config.yaml
model: "class-conditioned image flow-matching model"
dataset: "telescope images of galaxies (Galaxy Zoo DECaLS)"
train_examples: 22083
image_size: 64
horizontal_flip: true
conditioning: "class"
arch: "unet"
objective: "flow_matching"
cond_dim: 256
targets: ["shape"]
num_classes: 3
cond_dropout: 0.1
logit_normal_time: false
norm: "groupnorm"
hidden_act: "relu"
weight_standardization: true
pixel_unshuffle: 2
widths: [64, 128, 128]
blocks_per_level: 3
scale_shift_norm: true
attention: true
upsampling: "pixel_shuffle"
init: "torch_default"
residual_init: "zero_last"
optimizer: "adam_atan2"
learning_rate: 0.0028
beta1: 0.9
beta2: 0.999
max_grad_norm: 3.0
max_steps: 17300
batch_size: 128
epochs: 100.3
lr_schedule: "linear"
final_lr_fraction: 0
warmup_steps: 3460
weight_decay: 0.0
Rows from block 10, named by matrix and row number. Each number is 128 + 32 x the weight over its row's rms, rounded and kept within 0 to 255. All counts start at 0. After the name is the row's rms in percent of the matrix's.
# short0: shortcut pointwise conv (model.decb.0.0.short.0.weight, 128x256x1x1, standardized in use), inputs 172-255
short0.40 101 [128 167 147 115 144 117 137  98  72 146 135 109 165 168 123 161 171 119 174  95 120  90 115 162 108  73 100 129  97 107 189 130  88  90 174  96 133  70 166  74 118  99 157 173 120 152 103  85 151 136 145  95 122 165 139 158  78  97  90  93 140 189  45 127 159 135 113 109 164  95  60 113  73  94 158 110 153 152 120 105 147 122  61 127]
short0.41 085 [111 108 118 106 119 110 110 105 109 117 114 125 111 126 123 112 121 120 115 114 106 103 109 127 108 105 114 104 115 106 117 110 113 114 126 112 108 108 132 106 106 108 116 129 124 112 112 104 117 115 120  96 129 120 113 116 103 116 100 101 116 132  91 110 117 116 120 117 120 109  97 109 103 108 118 119 101 120 107 121 124 111  99 103]
short0.42 079 [122 123 121 124 124 124 124 121 121 124 123 123 123 123 124 124 123 125 123 124 122 117 124 124 125 122 124 127 124 125 124 124 121 124 124 122 125 120 123 124 128 127 122 122 123 123 123 124 123 122 126 123 120 126 123 124 123 123 124 124 125 125 123 122 121 125 124 123 122 120 125 124 125 122 122 124 126 123 125 118 121 121 122 126]
short0.43 109 [ 93  63 152 116 155  82 105  88 196  75  92 208 158 163  84 129 131 139 126  79 109 123  81 150 136 149 164 179 143 160 178 138  73 149 216 167 124  77 116 166  88 109 193 198 172 121  78 158  99 131 137 160 212 140 169 151 113 122 123 119 138 154 158  52  97 174 157  92 123  83  91 104 127  68 196 142 188 208 110 171 124 149  40  99]
short0.44 092 [139  98 123 147 170  94  89 157 164 116 116 163 105 112 129 106 114 119 130 109 165 168 103  75 111 157 167 113 183 148  75 133 129 106 120 178 163 158 112 167  98 160 123 169 159  85 135 158  85 104 173 171 168 172 162 117 165 157 147 133 181  78 170 166  93 150 148 144 128 151 168  93 148 119 141 105 109 113  84 164 141  89 148 146]
short0.45 117 [181 206 139 143  90 231 160 148  69 133 210 103  93 128 189 102 144 128 139 166 128 178 190 158  97 176  95 124  78 135 172  86 128 150 147 114 138 155  81  74 152 159  82  82 112 144 165 139 172 134 106  63 124  52 111 106 122 194 162 132  67 144  40 161 158  95 106 152 110 138 178 165 115 156 132 122 160 120 210 103  95 180 159 121]
short0.46 106 [178 169  75 110 135 170 122  89 113 113 143 146 141 136 161 165 153  86  94  66 116 154 124  95 178 112  89  95 106  82 169 179 178 140 165  99 160 171  82 131 138  66  93 122 153 167 191 141 163 147 144 106  78 155 135  90 150  87 154 163  99 118 187 164  81 123  85 186 194 159 170  72 185 161 171 113  97  73  83 128  83 157 173 184]
short0.47 121 [ 58 103 150  83  58  84 136 173 141 177 129 146 170  88 158 147 112 147 124 113 163 120 188 104  86 155 115 137  67 176 148 103 209 204  91 149 108 203 134 161  90  78  21 156  45 117 146 163 129 107 150 183 142 167 141  71 151 110 125 181 141 164 109  74  69 145 148  69 163  83  74 140  88  86  63  48 202 152  90 104 145 105 120 103]
short0.48 065 [134 135 146 135 134 133 134 134 139 135 133 133 136 134 134 150 134 134 134 125 134 136 134 117 137 135 147 135 143 135 134 144 135 130 140 143 134 135 134 135 135 137 137 135 133 130 134 135 133 135 140 136 134 136 156 123 139 136 133 134 135 134 135 135 134 134 134 134 134 134 134 123 135 135 145 134 140 134 134 136 134 135 134 133]
short0.49 063 [132 134 132 133 132 134 134 133 133 133 132 131 132 132 134 131 132 132 131 133 134 138 135 133 134 135 132 133 129 132 133 133 134 135 132 134 132 133 132 132 133 133 133 132 130 133 132 134 132 133 129 132 131 133 131 132 134 134 134 133 131 133 133 134 132 133 133 133 132 133 134 133 133 134 132 132 132 132 134 134 132 133 134 133]
short0.50 080 [178  85  91  96 182  83 105 168 169 146 169 104 112 125 135 177  86 138 137 132 159 162 160 138 180 140 139 153 106 140 140 137 163 109 119 168 102 101 137 137 191 184 172 102 107 116 118 139 107  94 131 108 160  92 100 104 182 183 163 158 187 107 188 140 117 177 137 162 191 131 176 120 171 140 139  93 176 139 152 106 165 149 182 162]
short0.51 073 [129 125 154 126 129 124 111 130 125 125 136 157 129 171 121 162 125 150 153 122 126  86  90 161 123 101 131 108 163 127 128 128 118  94 130 118 107 124 126 128 130 116 155 131 159 124 127  99 126 124 178 127 144 126 160 127 126  88 123 114 128 129 125 123 124 125 128 125 132 123 103 123 123 114 129 129 124 129 105 123 125 127 116 127]
short0.52 074 [134 128 179 170 107 134 135  95 162 165  93 122 189 175 132 162 131 154 131  73  86 103 135 159 159  99 145 177 130 118 134 171  53 134 176 136 121  93 157 185 129 133 133 177 129 131 164 177 152  81 123 161 163 156 185 139  69 136  77 145 160 181 128 130  83  74 171 143 149  70  58 134 135 132 162 107 182 127  75 111 132  63 134 177]
short0.53 069 [149 151 169 161 180 119 115 160 166 137 178 181 138 127  99 152 177 184 175 144 149 101 135 153  99 127 167 124 126 121 164 159  93  89 170 169 101 143 159 147 135 149 137 145 134  85  95 137 126  99 177 126 189 138 136 101 137  82  93  99 159 131  99 138 122 141 137 158 175 136 136 104 136 136 119 137  90 167 138 166 150  88  95 164]
short0.54 077 [125 146  70 138 139 146 143 139 157 152  75  99 145  83 108 132 104 135 101 137 139 159 175 101 164 177  86 158 139 138 114 142 166 139 129 164 136 130 135 150 153 139 135  90  68 165 134 108 112 106 154 157 117 146 134 100 160 142 184 164 157  66 164 176 136 138 120 100  96 156 186 157 141 166 137 138 174 134 177 119 102 160 177 138]
short0.55 092 [168 143 142 148 138 173 145 144 140 143 146 148  77 140 160  88 104 138 132 113 154 138 153 139  99 147 112 121 145 142 145 139 145 143  98 144 166 147 174 146 179 120 114  86 154 145 179 150 157 106 174 102 144 140  93 155 161 163 145 149 169  94 150 196 187 143 121 144 132 190 197 146 163 160  87 159 145  86 159 166 182 149 179 154]
short0.56 076 [124 123 126 122 125 120 123 123 125 123 126 125 126 125 123 127 125 123 127 124 123 117 121 124 123 124 126 123 128 123 124 126 124 123 126 124 123 124 126 126 118 122 124 125 129 125 126 123 126 123 128 126 126 121 127 125 121 123 119 122 123 125 125 121 124 122 125 127 126 124 120 120 123 121 124 124 124 125 123 125 123 125 120 122]
short0.57 108 [161 105 127 101  72  70  53  57 117 165 112 146 115  99  66  87 102  78 101  84 128 105  39  97 112  67 180 100 178 103  81 108  62 111 107 169  92 117 167 168 125 109 171 154 107  50 114  94 132  47 117 155 129 131 174 145  90  97 182 130 125 154 144  67 101 139 117  33 168  76 113  98 111  93 148 114 146 138 116 139 125  85 106  73]
short0.58 099 [152 162 109 135  70 171 134 122  54  99 132  80  92 129 177 123 106  99  83 117 126 166 160 116  98 134  73 126  61 136 115  88 134 194 107 124  96 167  59  80 173 137  87  41  77 161 121 111 108 138  81  72  63  95  63 157 136 168 159 145  87 112  83 111 115 118  77 105  98 132 153 168 142 143 148 148 146  87 153 109 103 131 136 134]
short0.59 072 [132 127 131 132 126 127 130 135 131 132 128 130 129 129 129 129 130 128 129 131 132 117 129 132 131 130 126 128 124 129 129 129 127 130 132 124 124 133 127 127 131 130 132 130 128 126 129 129 131 134 129 128 130 131 130 130 123 124 132 130 126 133 118 129 130 128 128 129 132 125 124 130 129 127 131 132 130 132 130 127 126 128 129 124]
short0.60 109 [159  94 118 126  76 118  87 121 126  44  86 117 204 108  40 107 208 113 163 154  95  95 107 149 190  59 124 131 131 204 152 186  53 154 194 125 102 109 170 159 192  99 129 200  94  69  63  91  37 163 114 104 186 192 152 155 119  98  90 142  83 141 104  77 148  99 201  71 175 117  60  68 137  85 164 162 190 185 185 111  82 147 128 100]
short0.61 101 [139 160 102 144 135 181 152 143 151 185 126 135 115 146 124 111 168 123 138 147 135 155 162 159 123 126 132 155 102  91 172 132 194 161 131 120 140 134 113 124 163 168 140 100 136 169 152 165 157 153 160 132  61 133 140 150 161 156 177 161 109 106 147 164 153 132 152 176 152 120 188 173 118 126 149 132 175  88 166 143 152 168 186 170]
short0.62 101 [118 115 141 126 157 107 159 133 129 125 174 149 119 178 148 137 158 111 157  90 127  77 123 139 115 136 101  97 138 114 127  91 118 125 129  90 128 113 158  94 109 139 140 121 170  99 124 106 128 152 118  84 139 138 105 132 101  95 130 138 162 155 113 120 162 119 141 132 130 126 127 121 102 136 147 102 122 145  92 139 156 160 101 132]
short0.63 111 [144 172 176 133 209 130 157 105  89 152 144 236  98 166 144 110 119 137 139 123 131  68  83 186  83 100 139 110 147 108 165 122  51 168 119  58  90  74 148 155 122 120 162 142 198 156 163  94 127 246 142 119 164 145 101 138 163 111 137  74 152 112 131 114 148 156 149 218 103 123  60 143  70  93 122 114  42 137 118 106 133 150 147  94]
short0.64 116 [129 196  96 150  63 226 175  92  60 143 146 106 133 136 164 155 169 125 108 151  93 125 174 121 101 150  95 139  56  62 176 136 191 196 179  81 120 142 147  93 197 190 119  68  67 163 174 119 176 170 102 129  94 137  94 129 106 133 157 129 128 182 122 108 114  82 107 188 145 167 163 219 138 123 142 107 165 129 204 111 168 155 114 111]
short0.65 080 [129 127 130 129 128 126 128 131 133 128 128 129 131 129 127 131 129 130 131 129 129 126 128 129 130 128 132 132 135 132 129 132 129 129 130 131 130 129 129 132 130 132 129 130 133 133 129 131 128 127 133 132 131 130 131 130 130 131 128 129 132 129 133 127 128 129 128 131 126 130 130 127 130 128 131 132 129 132 129 130 128 130 128 129]
short0.66 101 [101 122 186 114 184 112 117 134 115 147 142 177 159 148 167 168 143 198 186 135 107  84 111 184 154  94 169 112 159 117 134 150 109 139 183  95 153  84 137 115 155 124 112 177 188 166 126 122 159 127 145 107 138 122 154 143  97 131  92 120 145 154  71 103 143 165 116 185  93 115  79 162 149 118 168 122 150 126 120 125 185 162  76 127]
short0.67 079 [133 137 151 139 140 136 136 134 137 137 137 142 145 150 133 142 150 137 140 137 136 127 132 148 136 138 141 136 138 137 141 139 135 133 153 132 135 137 142 136 129 135 143 144 140 136 133 134 139 136 127 132 145 133 141 141 133 137 131 133 115 150 124 132 136 135 141 135 139 130 123 136 136 127 144 144 134 144 137 138 141 141 120 133]
short0.68 112 [115  76 173 106 184  95 137 163 126  96 151 123 185 180 135 197 100 169 166  67 146 137  93 153 114 128 157  86 136 153  64 170 136 111 151 108 150 106 169 156 139  90 152 168 165  76 126 110  87 128 173 165 152 141 126  69 146 130  62  98 185  85 195 138  67 151 192 170 181 112 115  52  75 147 107 132 153 149  64 178 159 139  75 170]
short0.69 121 [126 134 190 151 161 177  93 147 119 133 157 154 129 190 121 136 140 181 168 142  89  49 142 179 105 106 130 143 153  61 226 128 146  90 171  77 129 127 160  72 122  93 143 131 203 130 123  65 158 148 118  85 166  84 150 162 132  78  83  97  79 219  22 144 147 155 178 130 107 113  34 159 135 116 100 108  59 147  99 144 170 125 119 105]
short0.70 131 [ 70  66 128  77  42  57 159 142 176  88  87 123 205 134 124 135 133  89 151 157 104 116  80 135 244 171 112 178 154 148 141 192 139 174 134 148  63 124 134 163 113 172 160 154  97  65  65 152 124 145 129 194 135 123 128 142 169 169 137 152 129 109 189  91 118 110 129  62 248  81 155  38 140 140 150 105  78 186 167  64  65 116 141 164]
short0.71 098 [ 66  86 185 121  88 139 148 102 128 126 134 145 146 158  93 179 145 195 160 167 130  97 112 167 184 153 111 125 123 116 166  96  72 166 169 108 108 123 130 110  87 158 187 169 182 135 129 115 103 164 106 122 202 136 137 145  82 157  93 113  98 165 126 131 140  88 136 145 122 170 145 102 140 109 175 123 130 146 149 166 193 126  79 148]
short0.72 107 [ 99 106 121 109 108  96 161 141 173 102  83 151  87  93 103  89 157 114 118  92 167 159 183  79 100 173  98  76  93  87  60  60 212 171  80 114 141 160 127  72 145  83 119 122 137  88 176 179 133 153 161 136 107 158  96  92 182 149 164 114 144  63 105 122 119 165 146 146 110 189 129 102 163 117 113  30 134 103  29 158 172 126 127 114]
short0.73 087 [132 122 169  92 132 129 126 128 103 113 130 161 133 139  79 135 157 130 133  99 121  99 125 120 113  94 170 116 138 156 151 146 125 123 146 131 132 123 132 131 130 125 131 172 133 124 147 128 128  86 159 131 157 130 165 147  98 118 124 126 131 132  91 110 128 127 130 129 125 154  80 118 124  95 151 137 133 131 126 126 108 114 117 134]
short0.74 115 [ 93  99 136 129 150  61 110 141 185 163  88 120  97  96 160  91  82  89 117 106 185 189 128  94 175 201 167 132 148 177 103 109 136 132  79 199 105 161 160 149  82 185 161 118 126 148 161 198 105 167 151 200 162 176 146 111 165 152 185 195 178  99 202 121 151 127 110 166 108 156 167 117 169 139 149 115 135 134  81 133 137 137 177 123]
short0.75 075 [125 124 124 124 125 123 124 124 125 124 125 125 124 124 124 124 124 124 124 123 124 122 124 124 124 123 125 124 126 124 124 124 123 123 124 124 124 124 124 125 124 124 124 125 125 124 125 124 125 124 126 125 125 124 125 124 124 124 124 124 125 124 125 124 124 124 124 124 125 124 124 124 124 124 124 124 125 124 124 123 124 125 124 124]
short0.76 084 [109 119 137 145 126 113 137 119 128 134 132 102 150 124 152 149 142 135 108 139 130 145 139 137 141 119 137 126 132 115 140 149 139 144 150 125 140 130 130 129 122 143 134 135 134 157 134 151 137 146 137 134 132 113 149 136 124 150 137 156 120 146 139 132 139 114 136 137 130 132 137 137 139 129 137 128 128 139 144 120 133 138 129 134]
short0.77 089 [128 106 109 112  96 118 170  91  73  91 119  70  77  95 171  86 160  87  68 175 120 147 175 102 137 189 104 137  54 110 120  72 154 206 102  92 138 170  86 110 119 149 115  57 118 110  85 158 138 181 111 151 119 113  52 123 142 195 136 120 102 117 157 100 166  78 100 126  83 128 163 145 188 122  80  93 182  71 141 118 119 152 155  99]
short0.78 112 [ 76  91 139 106 205 146  95 151  87 153 175 149  90 121  87 144 117 112 202 163 126 130  87 166  94 114 128 114  93 151  97 128 124 139 159 132 102  98 151 160 152 159 180 152 151  65 178 105  90 122 134 104 186 131 191  76 214 122  53  84 122 171  94 159 177 118 134  98 187 153 111  78  96 146 136  98 115 179 169 149 110  96  64 148]
short0.79 096 [155  95 194 117 174 144 149 125  97  94 125 198 175 196  99 201 135 196 130 167 162 102 148 145 156 100 102 164 141  81 132 137  99  76 106 106 133 134 197  92 153  93 188 180 200 105 166 103 139 162 181 158 139 139 172 180 179 116 133  96 135 166  77 111 100 171 154 184 179  90 103 123  82  91 130  89  79 151 156 179 185 149 100 119]
short0.80 079 [127 123 118 122 123 126 123 126 125 125 123 122 120 123 122 121 123 119 122 120 130 130 124 124 122 127 122 123 124 122 123 122 122 122 123 124 121 123 122 122 127 123 123 123 123 123 124 123 122 120 124 124 122 123 124 123 127 124 125 125 126 123 125 125 121 122 121 121 120 122 128 124 123 144 121 122 123 122 124 125 124 122 127 122]
short0.81 101 [107 123 158 121 138 173 138 128 177  93 184  95  81 161 166  84 116 115 136  67 162 140 155  96 132  97 137  74 170  93 135  76  68  74 127 172 140  81 138  95 143 138  84  90  90  81 176 160  86  98 184  85 164 161  98 146 104 147 158 175 175 116 115 117 133 113 155  72 183 116 148 119 154 172  94 108  75  80  79 147 103  98 192 167]
short0.82 101 [178 189  84 106 124 232 111 127 115 129 186  92  69  93 155 124 149 106  80  93 125 160 150 117  76 149 102 127  62  85 141  84 177 189 146 110 110 151 123  82 117 110 141  81 115 160 186 137 109 169 131  95  90 101  76 136  93 138 105  99 117 142  43 146 102  81  68 150 144 164 170 136 110 149 100 130 111  78 159 119 151 174 131 141]
short0.83 066 [128 130 129 129 128 129 128 128 129 127 126 128 128 127 130 129 129 129 127 129 130 131 129 128 131 128 129 130 127 129 129 129 131 131 128 130 129 129 129 128 125 129 128 128 126 130 127 129 129 130 126 130 128 129 129 129 127 130 129 129 128 127 130 129 128 129 129 130 130 129 131 127 129 129 129 129 130 128 130 128 128 130 130 129]
short0.84 115 [105 115  70 113  88 142 144 123 150 112  82  85 104  61 163  99  72  72  66 138 149 185 135  61 142 141  86 144  75 121  80 120 158 162  74 133 104 163 105 141 124 131  78  97  57 142 107 134 107 140 110 153  60 128  95  93 118 175 139 160 114  97 177 145 103 101 102 106 134 172 181 100 137 151 108 107 166  84 125 126  81 114 140  96]
short0.85 104 [174  76 152 177 152  70  92 160 176 179 195 120  56  86  87  86 123  84 118  62 154 131  91 122  58 168 104  69 161  53  95 120  85  21  56 138 108 120 110 109 161 148 165 120 146 124 183 115 131 124 174 144 201 119 131 144 121  72  73 101 154 106 196 110 154 120 102  99 102 138  84 175  85 173 151  47 146  84 101 127 188  66  99  75]
short0.86 110 [156  98 156 179 159  96 140 116 168 176  50  51 171  66  74 154  91 120 157 153 136 162  98 143 155  96 174 147 102 175  80 145  70 119 143 144 134 174 151 156 168 191  63 166 106  79 113 191  89 128 166 177 141 129 154  54 165 120 196 115 128  81 177 167 128  84  92  49 150  76 117  67 152 117 169 109 146 123  92 127 139 122  78 168]
short0.87 110 [161 160  78 139 128 213 159 159 109 138 163 137  83 113 153  88 154  70 110 118 149 130 166 150 134 168 120  99  83 132 130  81 148 155  83 133 136 134 151  60 157 129 136 107 129 163 170 101 185 183 120  83  60  46 102  96 152 148 133 171 136  99 139 198 196 150 120 160  95 202 189 143 133 151 116  75  99  87 181 113 137 157 199 155]
short0.88 105 [160 155 178 154 174 176 117 134  88 134 190 181 106 181 124 169 164 134 131 170 136  91 158 172  71 150 131  86 103 121 177  85 138 131 172  92  96 146 130  82 157  81 111 118 196 141 193 111 117 111 153 122 107 150  99 176  97 110 129 106 110 151  73 134 176 153 127 119 165  87  88 151  90 133 133 100  98 112 143 114 196 125 111 109]
short0.89 123 [155 151 138 134 140  90 147 131 105  78 136  76 139 132 129  67 111  53 129 102 104 183  80 114 205 174 162 112 123  95 130 157 103  82  82 180  69 191  93 117  84 112  90  59  54 134 120 109 104 151 156 163 104 152 181 150 183 130 187 155 125 144 167 103 105 142 115  53  62 122 153  31 144 152  59 150 119  58 137 181 140  95 161 141]
short0.90 070 [122 123 126 124 126 123 124 123 126 124 125 126 124 125 125 126 123 125 125 124 123 121 122 124 124 123 125 125 126 124 125 123 125 124 124 125 125 125 127 126 122 124 124 126 127 125 124 124 124 124 127 125 126 124 125 125 123 126 122 124 126 124 124 123 124 124 126 127 126 124 124 123 125 124 125 124 125 124 124 125 125 124 123 125]
short0.91 075 [124 130 129 129 128 128 128 128 127 126 127 128 127 129 126 128 130 130 128 128 129 131 127 129 126 128 127 126 127 126 128 126 127 125 129 128 128 127 128 126 127 128 129 128 127 124 126 129 125 128 125 126 129 130 127 129 126 130 126 127 126 130 123 119 129 129 127 126 123 125 125 129 128 125 129 128 127 130 127 130 130 127 126 124]
short0.92 104 [158 106  94 106 131 159 139 119  86 121 173  98  66  97 134  81 100  92  95 158 114 119 135 110  92 118  79 103 105  81 119  64 106 103  98  99  90  97  96  87 158 136 104  64 105 125 161  83 142 111 128  77  78 110  69  99 130 135 122  96 112 125  87 178 168 117  89 118  96 126 160 173  96 134  73 104 118  83 138 113 161 121 131 116]
short0.93 100 [ 66 120  87  92  82 134 145 144  81  69 111 103  70  94 183  96  97  78 120 132 105 162 178 155  81 134  83 155 134  64 133  74 135  80 149 155 118 154 172  84  82 113 112  95 115 120 201 109 172 145 146 162  94  97  73 178  98 131 105 130  84 107 159 182 156 152 107 121  63 136 171  88 131 111 147 130 186 100 113 113 176 139 103 123]
short0.94 118 [123  86 207 173 131  97 151 137 177  91 188 187 164 144 112 195 169 196 162 128 106  76  94 135  94 100 184 128 175  96 115 182 151 129 148 135 124 141 178 135  58 156 146 135 173 116  91  70 101 162 158 120 212 123 181 194  88 110  55 104 156 194  28 138 118 149 189 139 170  89  57 109 140 145 177 157  75 207  82 119 169 133  82 104]
short0.95 117 [115 111 105 149  49  48 106  57  99 107  87 130 121 124 176 100 116 161  90 116  82 163 166 124 206 110  99 155  89 174 103 182 105 237 117 125 164 198 122 121 108  73 158 142  90 128  86 184 148 185 108 155 126 129  84  89 114 157 102 152  95 139 206 102 161  41 109 152 171 153 125  59 166 132 144 114 194 101 180 134 161 155 144  77]
short0.96 129 [ 77  90  83  87 199 107 136 124 200 156 174 153 149 116  97 175  72 113 105  92 130 139  70 137  37 153 141 127 134 180 104 121  66  43 104 167 140 144 191 187 150  66  72 114 175 110 106 100  93  64 181 128 183 169 143  88 102  89 131 107 160 104 152 143 131 103  89 157  73 224 109 145 115 168 124 150 189 118  67 118 210 142 164 163]
short0.97 118 [110  73 137 158 223  40 121 132 203 170 154 199 123 161  77 126 104 144 165 119 107 121  50 140 125 101 163 109 207  90 107  97  45  15 101 166 119  83 168 151  61 138 183 187 207 112 164  97  91 110 188 152 149 156 147 122 126  46  91 125 176  93 195 140  99 166 154  92 110 142 126  76  96 145  87 106  62 104 100 167 142 116 133 153]
short0.98 116 [ 87  83 172  80 148  77  87  89 161 150  88 173 175 155 124 175 152  92 175  80  81 158 162 109 161  73 110 156 150 172 173 173  73 143 178 155  97 133 164 175 145  94 103  91 153  81 116  79 173  88 175 165  87  97 167 158 130  69  80  78  95 103 130  76  70  96 172  80  86 149  87  95 142  85 104 155 125  87  87 137  77 171 108 164]
short0.99 103 [106 151  95 125  92 142 154 111 123 122  96  82 111  91 165  96 129 125  91 145 138 205 163  97 162 166  98 156  69 126 123 123 164 177 102 136 132 143 100 109 110 155 109  93  81 150  97 148 127 152  69 130  89 128  97 111 125 181 158 143 104 116 135 140 131 125 113 135 118 132 168 145 153 140 119 127 151 110 169 123 121 143 152 126]
short0.100 101 [ 53 148  24 160 165  63 162 113 145 120  66  75 134 152 179 112 155  89 161 105 139 170 112 111 136 161  91 105 143 190 121 135 212 209 136  94 137 103 174  54  39  86  83  82  81 133 138 150 163 113 125 135  75  98  67  73  79 129 118 157  88 151  81 148  97 137  75 105 164 114 180 173 199 133 111 104 115 115 162 100 139 139 150 172]
short0.101 089 [147 115 157 133 167 111 108 147 137 135 164 168 157 166  88 170 137 139 169 113 127  61  90 160 101  87 161  96 185 133 133 141  92  80 154 118 129 116 148 147 137 106 156 158 182 109 153 112 131 112 192 135 160 139 156 141 129  79  94  96 154 145 120 107 127 131 142 126 140 110  79 113 108 115 137 138 108 150  93 132 133 113  92 124]
short0.102 116 [ 98 127 193 140 176 142 123  93  82  98 196 189 175 186 114 201 122 189 176 101 141  51  85 160  91  69 104 138 138  90 192  92  78  64 188  81 150  93 135  93 146  87 148 177 166 112 192 118 105  87 134 131 177 150 116 160  70  61  59  80  88 171  42 136 172 157 147 173 175  94  64  97  88  95 129 115  85 191 146 114 149 128  47 139]
short0.103 109 [192 174 122 151  75 163 153 138 125 108  87  78  75  85 205 103 140  59  77 196 143 163 156 128 138 175 130 147  59  89 129 131 185 208 117 127 155 142  51 105 204 108  88  94  68 134 158 174 138 109  87  98  53 116  64 135 130 187 135 156  71 140 178 118 161 134  74  68 128 166 142 195 130 149 136 109 186 120 171 147  99 161 183 123]
short0.104 120 [226 139  77 109 102 110 124 151 105 179 164 140 129 124 187  50  85  41  69 148 170 173 166 110 173 190  99 142 150 171 106 121 188 165  75 171 201 173 155 159 177  92 144 144  83 174 148 175 175 180 107 147  37  84  83 146 151 156 151 143 139  97 177 214  99 136  81  91 112 114 154 171 188 138  77 116  97  69 123  78  98 179 129 179]
short0.105 064 [129 128 127 128 127 128 129 128 128 129 126 128 129 127 129 128 127 128 127 128 129 133 129 127 129 130 128 128 125 129 127 129 129 129 128 129 128 129 127 128 127 129 128 128 125 127 127 128 129 129 126 129 127 128 128 128 128 128 130 130 128 127 130 129 128 128 128 128 129 128 129 128 129 128 128 128 128 128 129 128 128 128 129 127]
short0.106 100 [126 182 129 161  79 120 118 139 102  94 179  85 161 156 166 117 163 123  92 181 139 130 164 127 189 115 107 130  95 157 199 139 182 186 167 102 156 142 170 108 130 129 113 120  94 110  94 160 164 167  99  89 101 113  91 134  73 173 146 125  91 145 111 139  90  89  87 128 173 127 176 157 131 159  93 162 155 103 194  76  95 197 157 141]
short0.107 094 [122 123 174  83 101  88  93 104 104 106 125 110 190 116 168 136  92 108  95 126  91 132 125 131 165 121 152 192 181 157 171 180 142 167 135 180 124 171 117 125 167 147 143 112 133 171 124 165 135 147  94 186 152 154 159 103 154 190 122 158 170  98 176  89 125 113 138  88 136 169 173 140 141 100 167 129 187 134 133 166 107 146  97 156]
short0.108 068 [120 124 119 120 120 125 122 120 120 120 120 119 119 118 122 120 120 111 120 120 122 150 139 113 121 120 119 127 115 121 120 120 120 136 120 122 123 122 121 120 119 121 118 107 118 129 121 120 121 120 107 120 121 120 120 120 118 140 121 123 117 116 121 129 118 121 119 121 118 122 143 122 122 124 119 119 122 120 123 112 119 119 131 122]
short0.109 086 [111 126 157 107 145 117  99 121 130 169  83 163 185 161 163 144  99 138 126  75 142  81 163 121 117 100 138 115 150 134 168 130 207 167 148 107 132 152 125  82 184 118 124 111 153 124  78 174 123 163 132 114 120  99 114 179 154 106 175 102  89 184 135  91 155 123 115  83 126 113 105 180  96 102 168  75  92  97 133 121 159 158 119 153]
short0.110 103 [101 159 188  94 107  99 143 149 141 103  86 130 193 135 142 130 167 145 183 124  95  71  74 124 195  82 150 141 175 195 183 158 175  91 178 166 166 112 163 178  72  95 137 168 172 109  70 159 127 136 140 188 168 108 172 189 163  77  79  86 123 201 111 140 158 166 163 173 160  72  73  90 115 131 188 176 159 213 129 157  61 126  62  93]
short0.111 087 [126 105  99 142  73 106 115 150  89 106 124 135  85 103 109  82 123 109 126 153 174 152 143 158 130 103  78 114  97 109  79 129 152 141  74 154 147 105  78  81 132 108  93  81 137 119 110 144 164 122 132 137  81 110 129 153 165 147 170  93  93  87 146 141 142 112  87 102  86 146 164  98 139 152  91 123 140 129 116  97 109 105 118 110]
short0.112 105 [ 86  56 186 162  47  56  93 154 106 145 113 102 162 108  64 152 141  75 157  86 141 123 132 139 169 118 186 120  76 162  77 178 108  91 190 101 107 159  46  90  38  85 106  86 148  73 134 122 132 150  88 168 150 154 142  87 145 133 132 115 150 164  96  77  68 114 150 150  95 175 124 169 127 130 160 145 113 179  79 190 113 114 102 141]
short0.113 071 [130 126 124 129 122 129 127 132 128 130 126 125 112 123 127 111 127 114 117 131 124 130 129 125 129 131 128 127 124 122 120 126 129 121 123 125 122 130 124 127 127 129 124 125 119 128 128 129 128 131 127 128 125 129 127 122 132 126 131 127 129 124 128 130 130 128 126 129 122 130 130 131 129 129 127 124 128 123 127 131 130 126 130 122]
short0.114 127 [111 106 169 192 178  27  75 158 193 118 128 131 196 102 146 147  95 178 135  59  72 150  58 123 118 152 116 125 141 102 118 123 180 182 139 144 167 137 179 118  80 121 103 141 145 151 157 168  73  80 160 188 183 103 195  95 145 122 155 142 153 152 199 107  80 115 170 180 184 156 107  74 121 114 116 104 158 106 137 172 188 128 102  89]
short0.115 079 [122 121 122 122 122 121 122 121 120 122 123 122 123 122 123 123 122 122 123 121 121 120 122 123 122 122 124 123 124 122 123 123 121 122 124 121 122 122 122 122 125 121 122 124 123 123 123 120 122 120 123 122 122 121 122 123 122 122 121 120 121 123 122 121 124 122 120 123 122 123 122 122 124 120 123 123 122 122 122 118 119 122 120 123]
short0.116 101 [ 75  89 102 154 127 101 148 111 150 123  39 159 129 129  28 130 104 102  61  92 110 113 114 128 131 146 181 156 155 110 124 186 111  72 134 146 165 152 171 224  99 188 119 150 116 134  88 118 157 128 159 188 212 167 137  71 141 115 102 113 147  60 100 124 148  88 159  66  90  95  86  65 135 148 119  87 133 141  49 138  97 150  74 109]
short0.117 104 [106 103 143 147 117  71 128 130 177 163 181 176 173 174  64 194 193 140 184  69 154 103 108  99  73 111 198 146 196 184 103 134 149 133 173 115 158  95 195 201 108 167 109 192 128 167 135 172 154  76 149 108 200 166 189 122 179 122  74 119 112 143 186 197 117 172 115 168  82 128 160  74 171 132 146 167 179 144  89 156 167 111 143 178]
short0.118 118 [ 78 101 151 164 162 106 148 104 138  96  93 185 190  98  84 169 109 122 128 113  86 101 114 128 127 115 155 160 183 171 128 139 111 122 136 156 152 115 170 146 130 130 159 144 206 109  71 155 100  60 153 116 133 137 193 104 106 135  89 155 158  98 169  99 120 101 172 145 103 124  80  94 150  94 145 117 151 138  78 111  85 137 127 151]
short0.119 102 [157 108 132  89 105 144 128  95  91 127 160 120 170 128  96 135 160 155 170 109 132  93 144 181 145 141 162 131 125 147 189 169  65 133 134  68 123  62 159 153 100  99 158 136 147 148  61  84 130 120 143  64 216 127 138 156 123  83  87  81 127 170  58 129 141 114 158  97 120  48  67 129 101 103 144 127 131 130 120 106 125 157 109 101]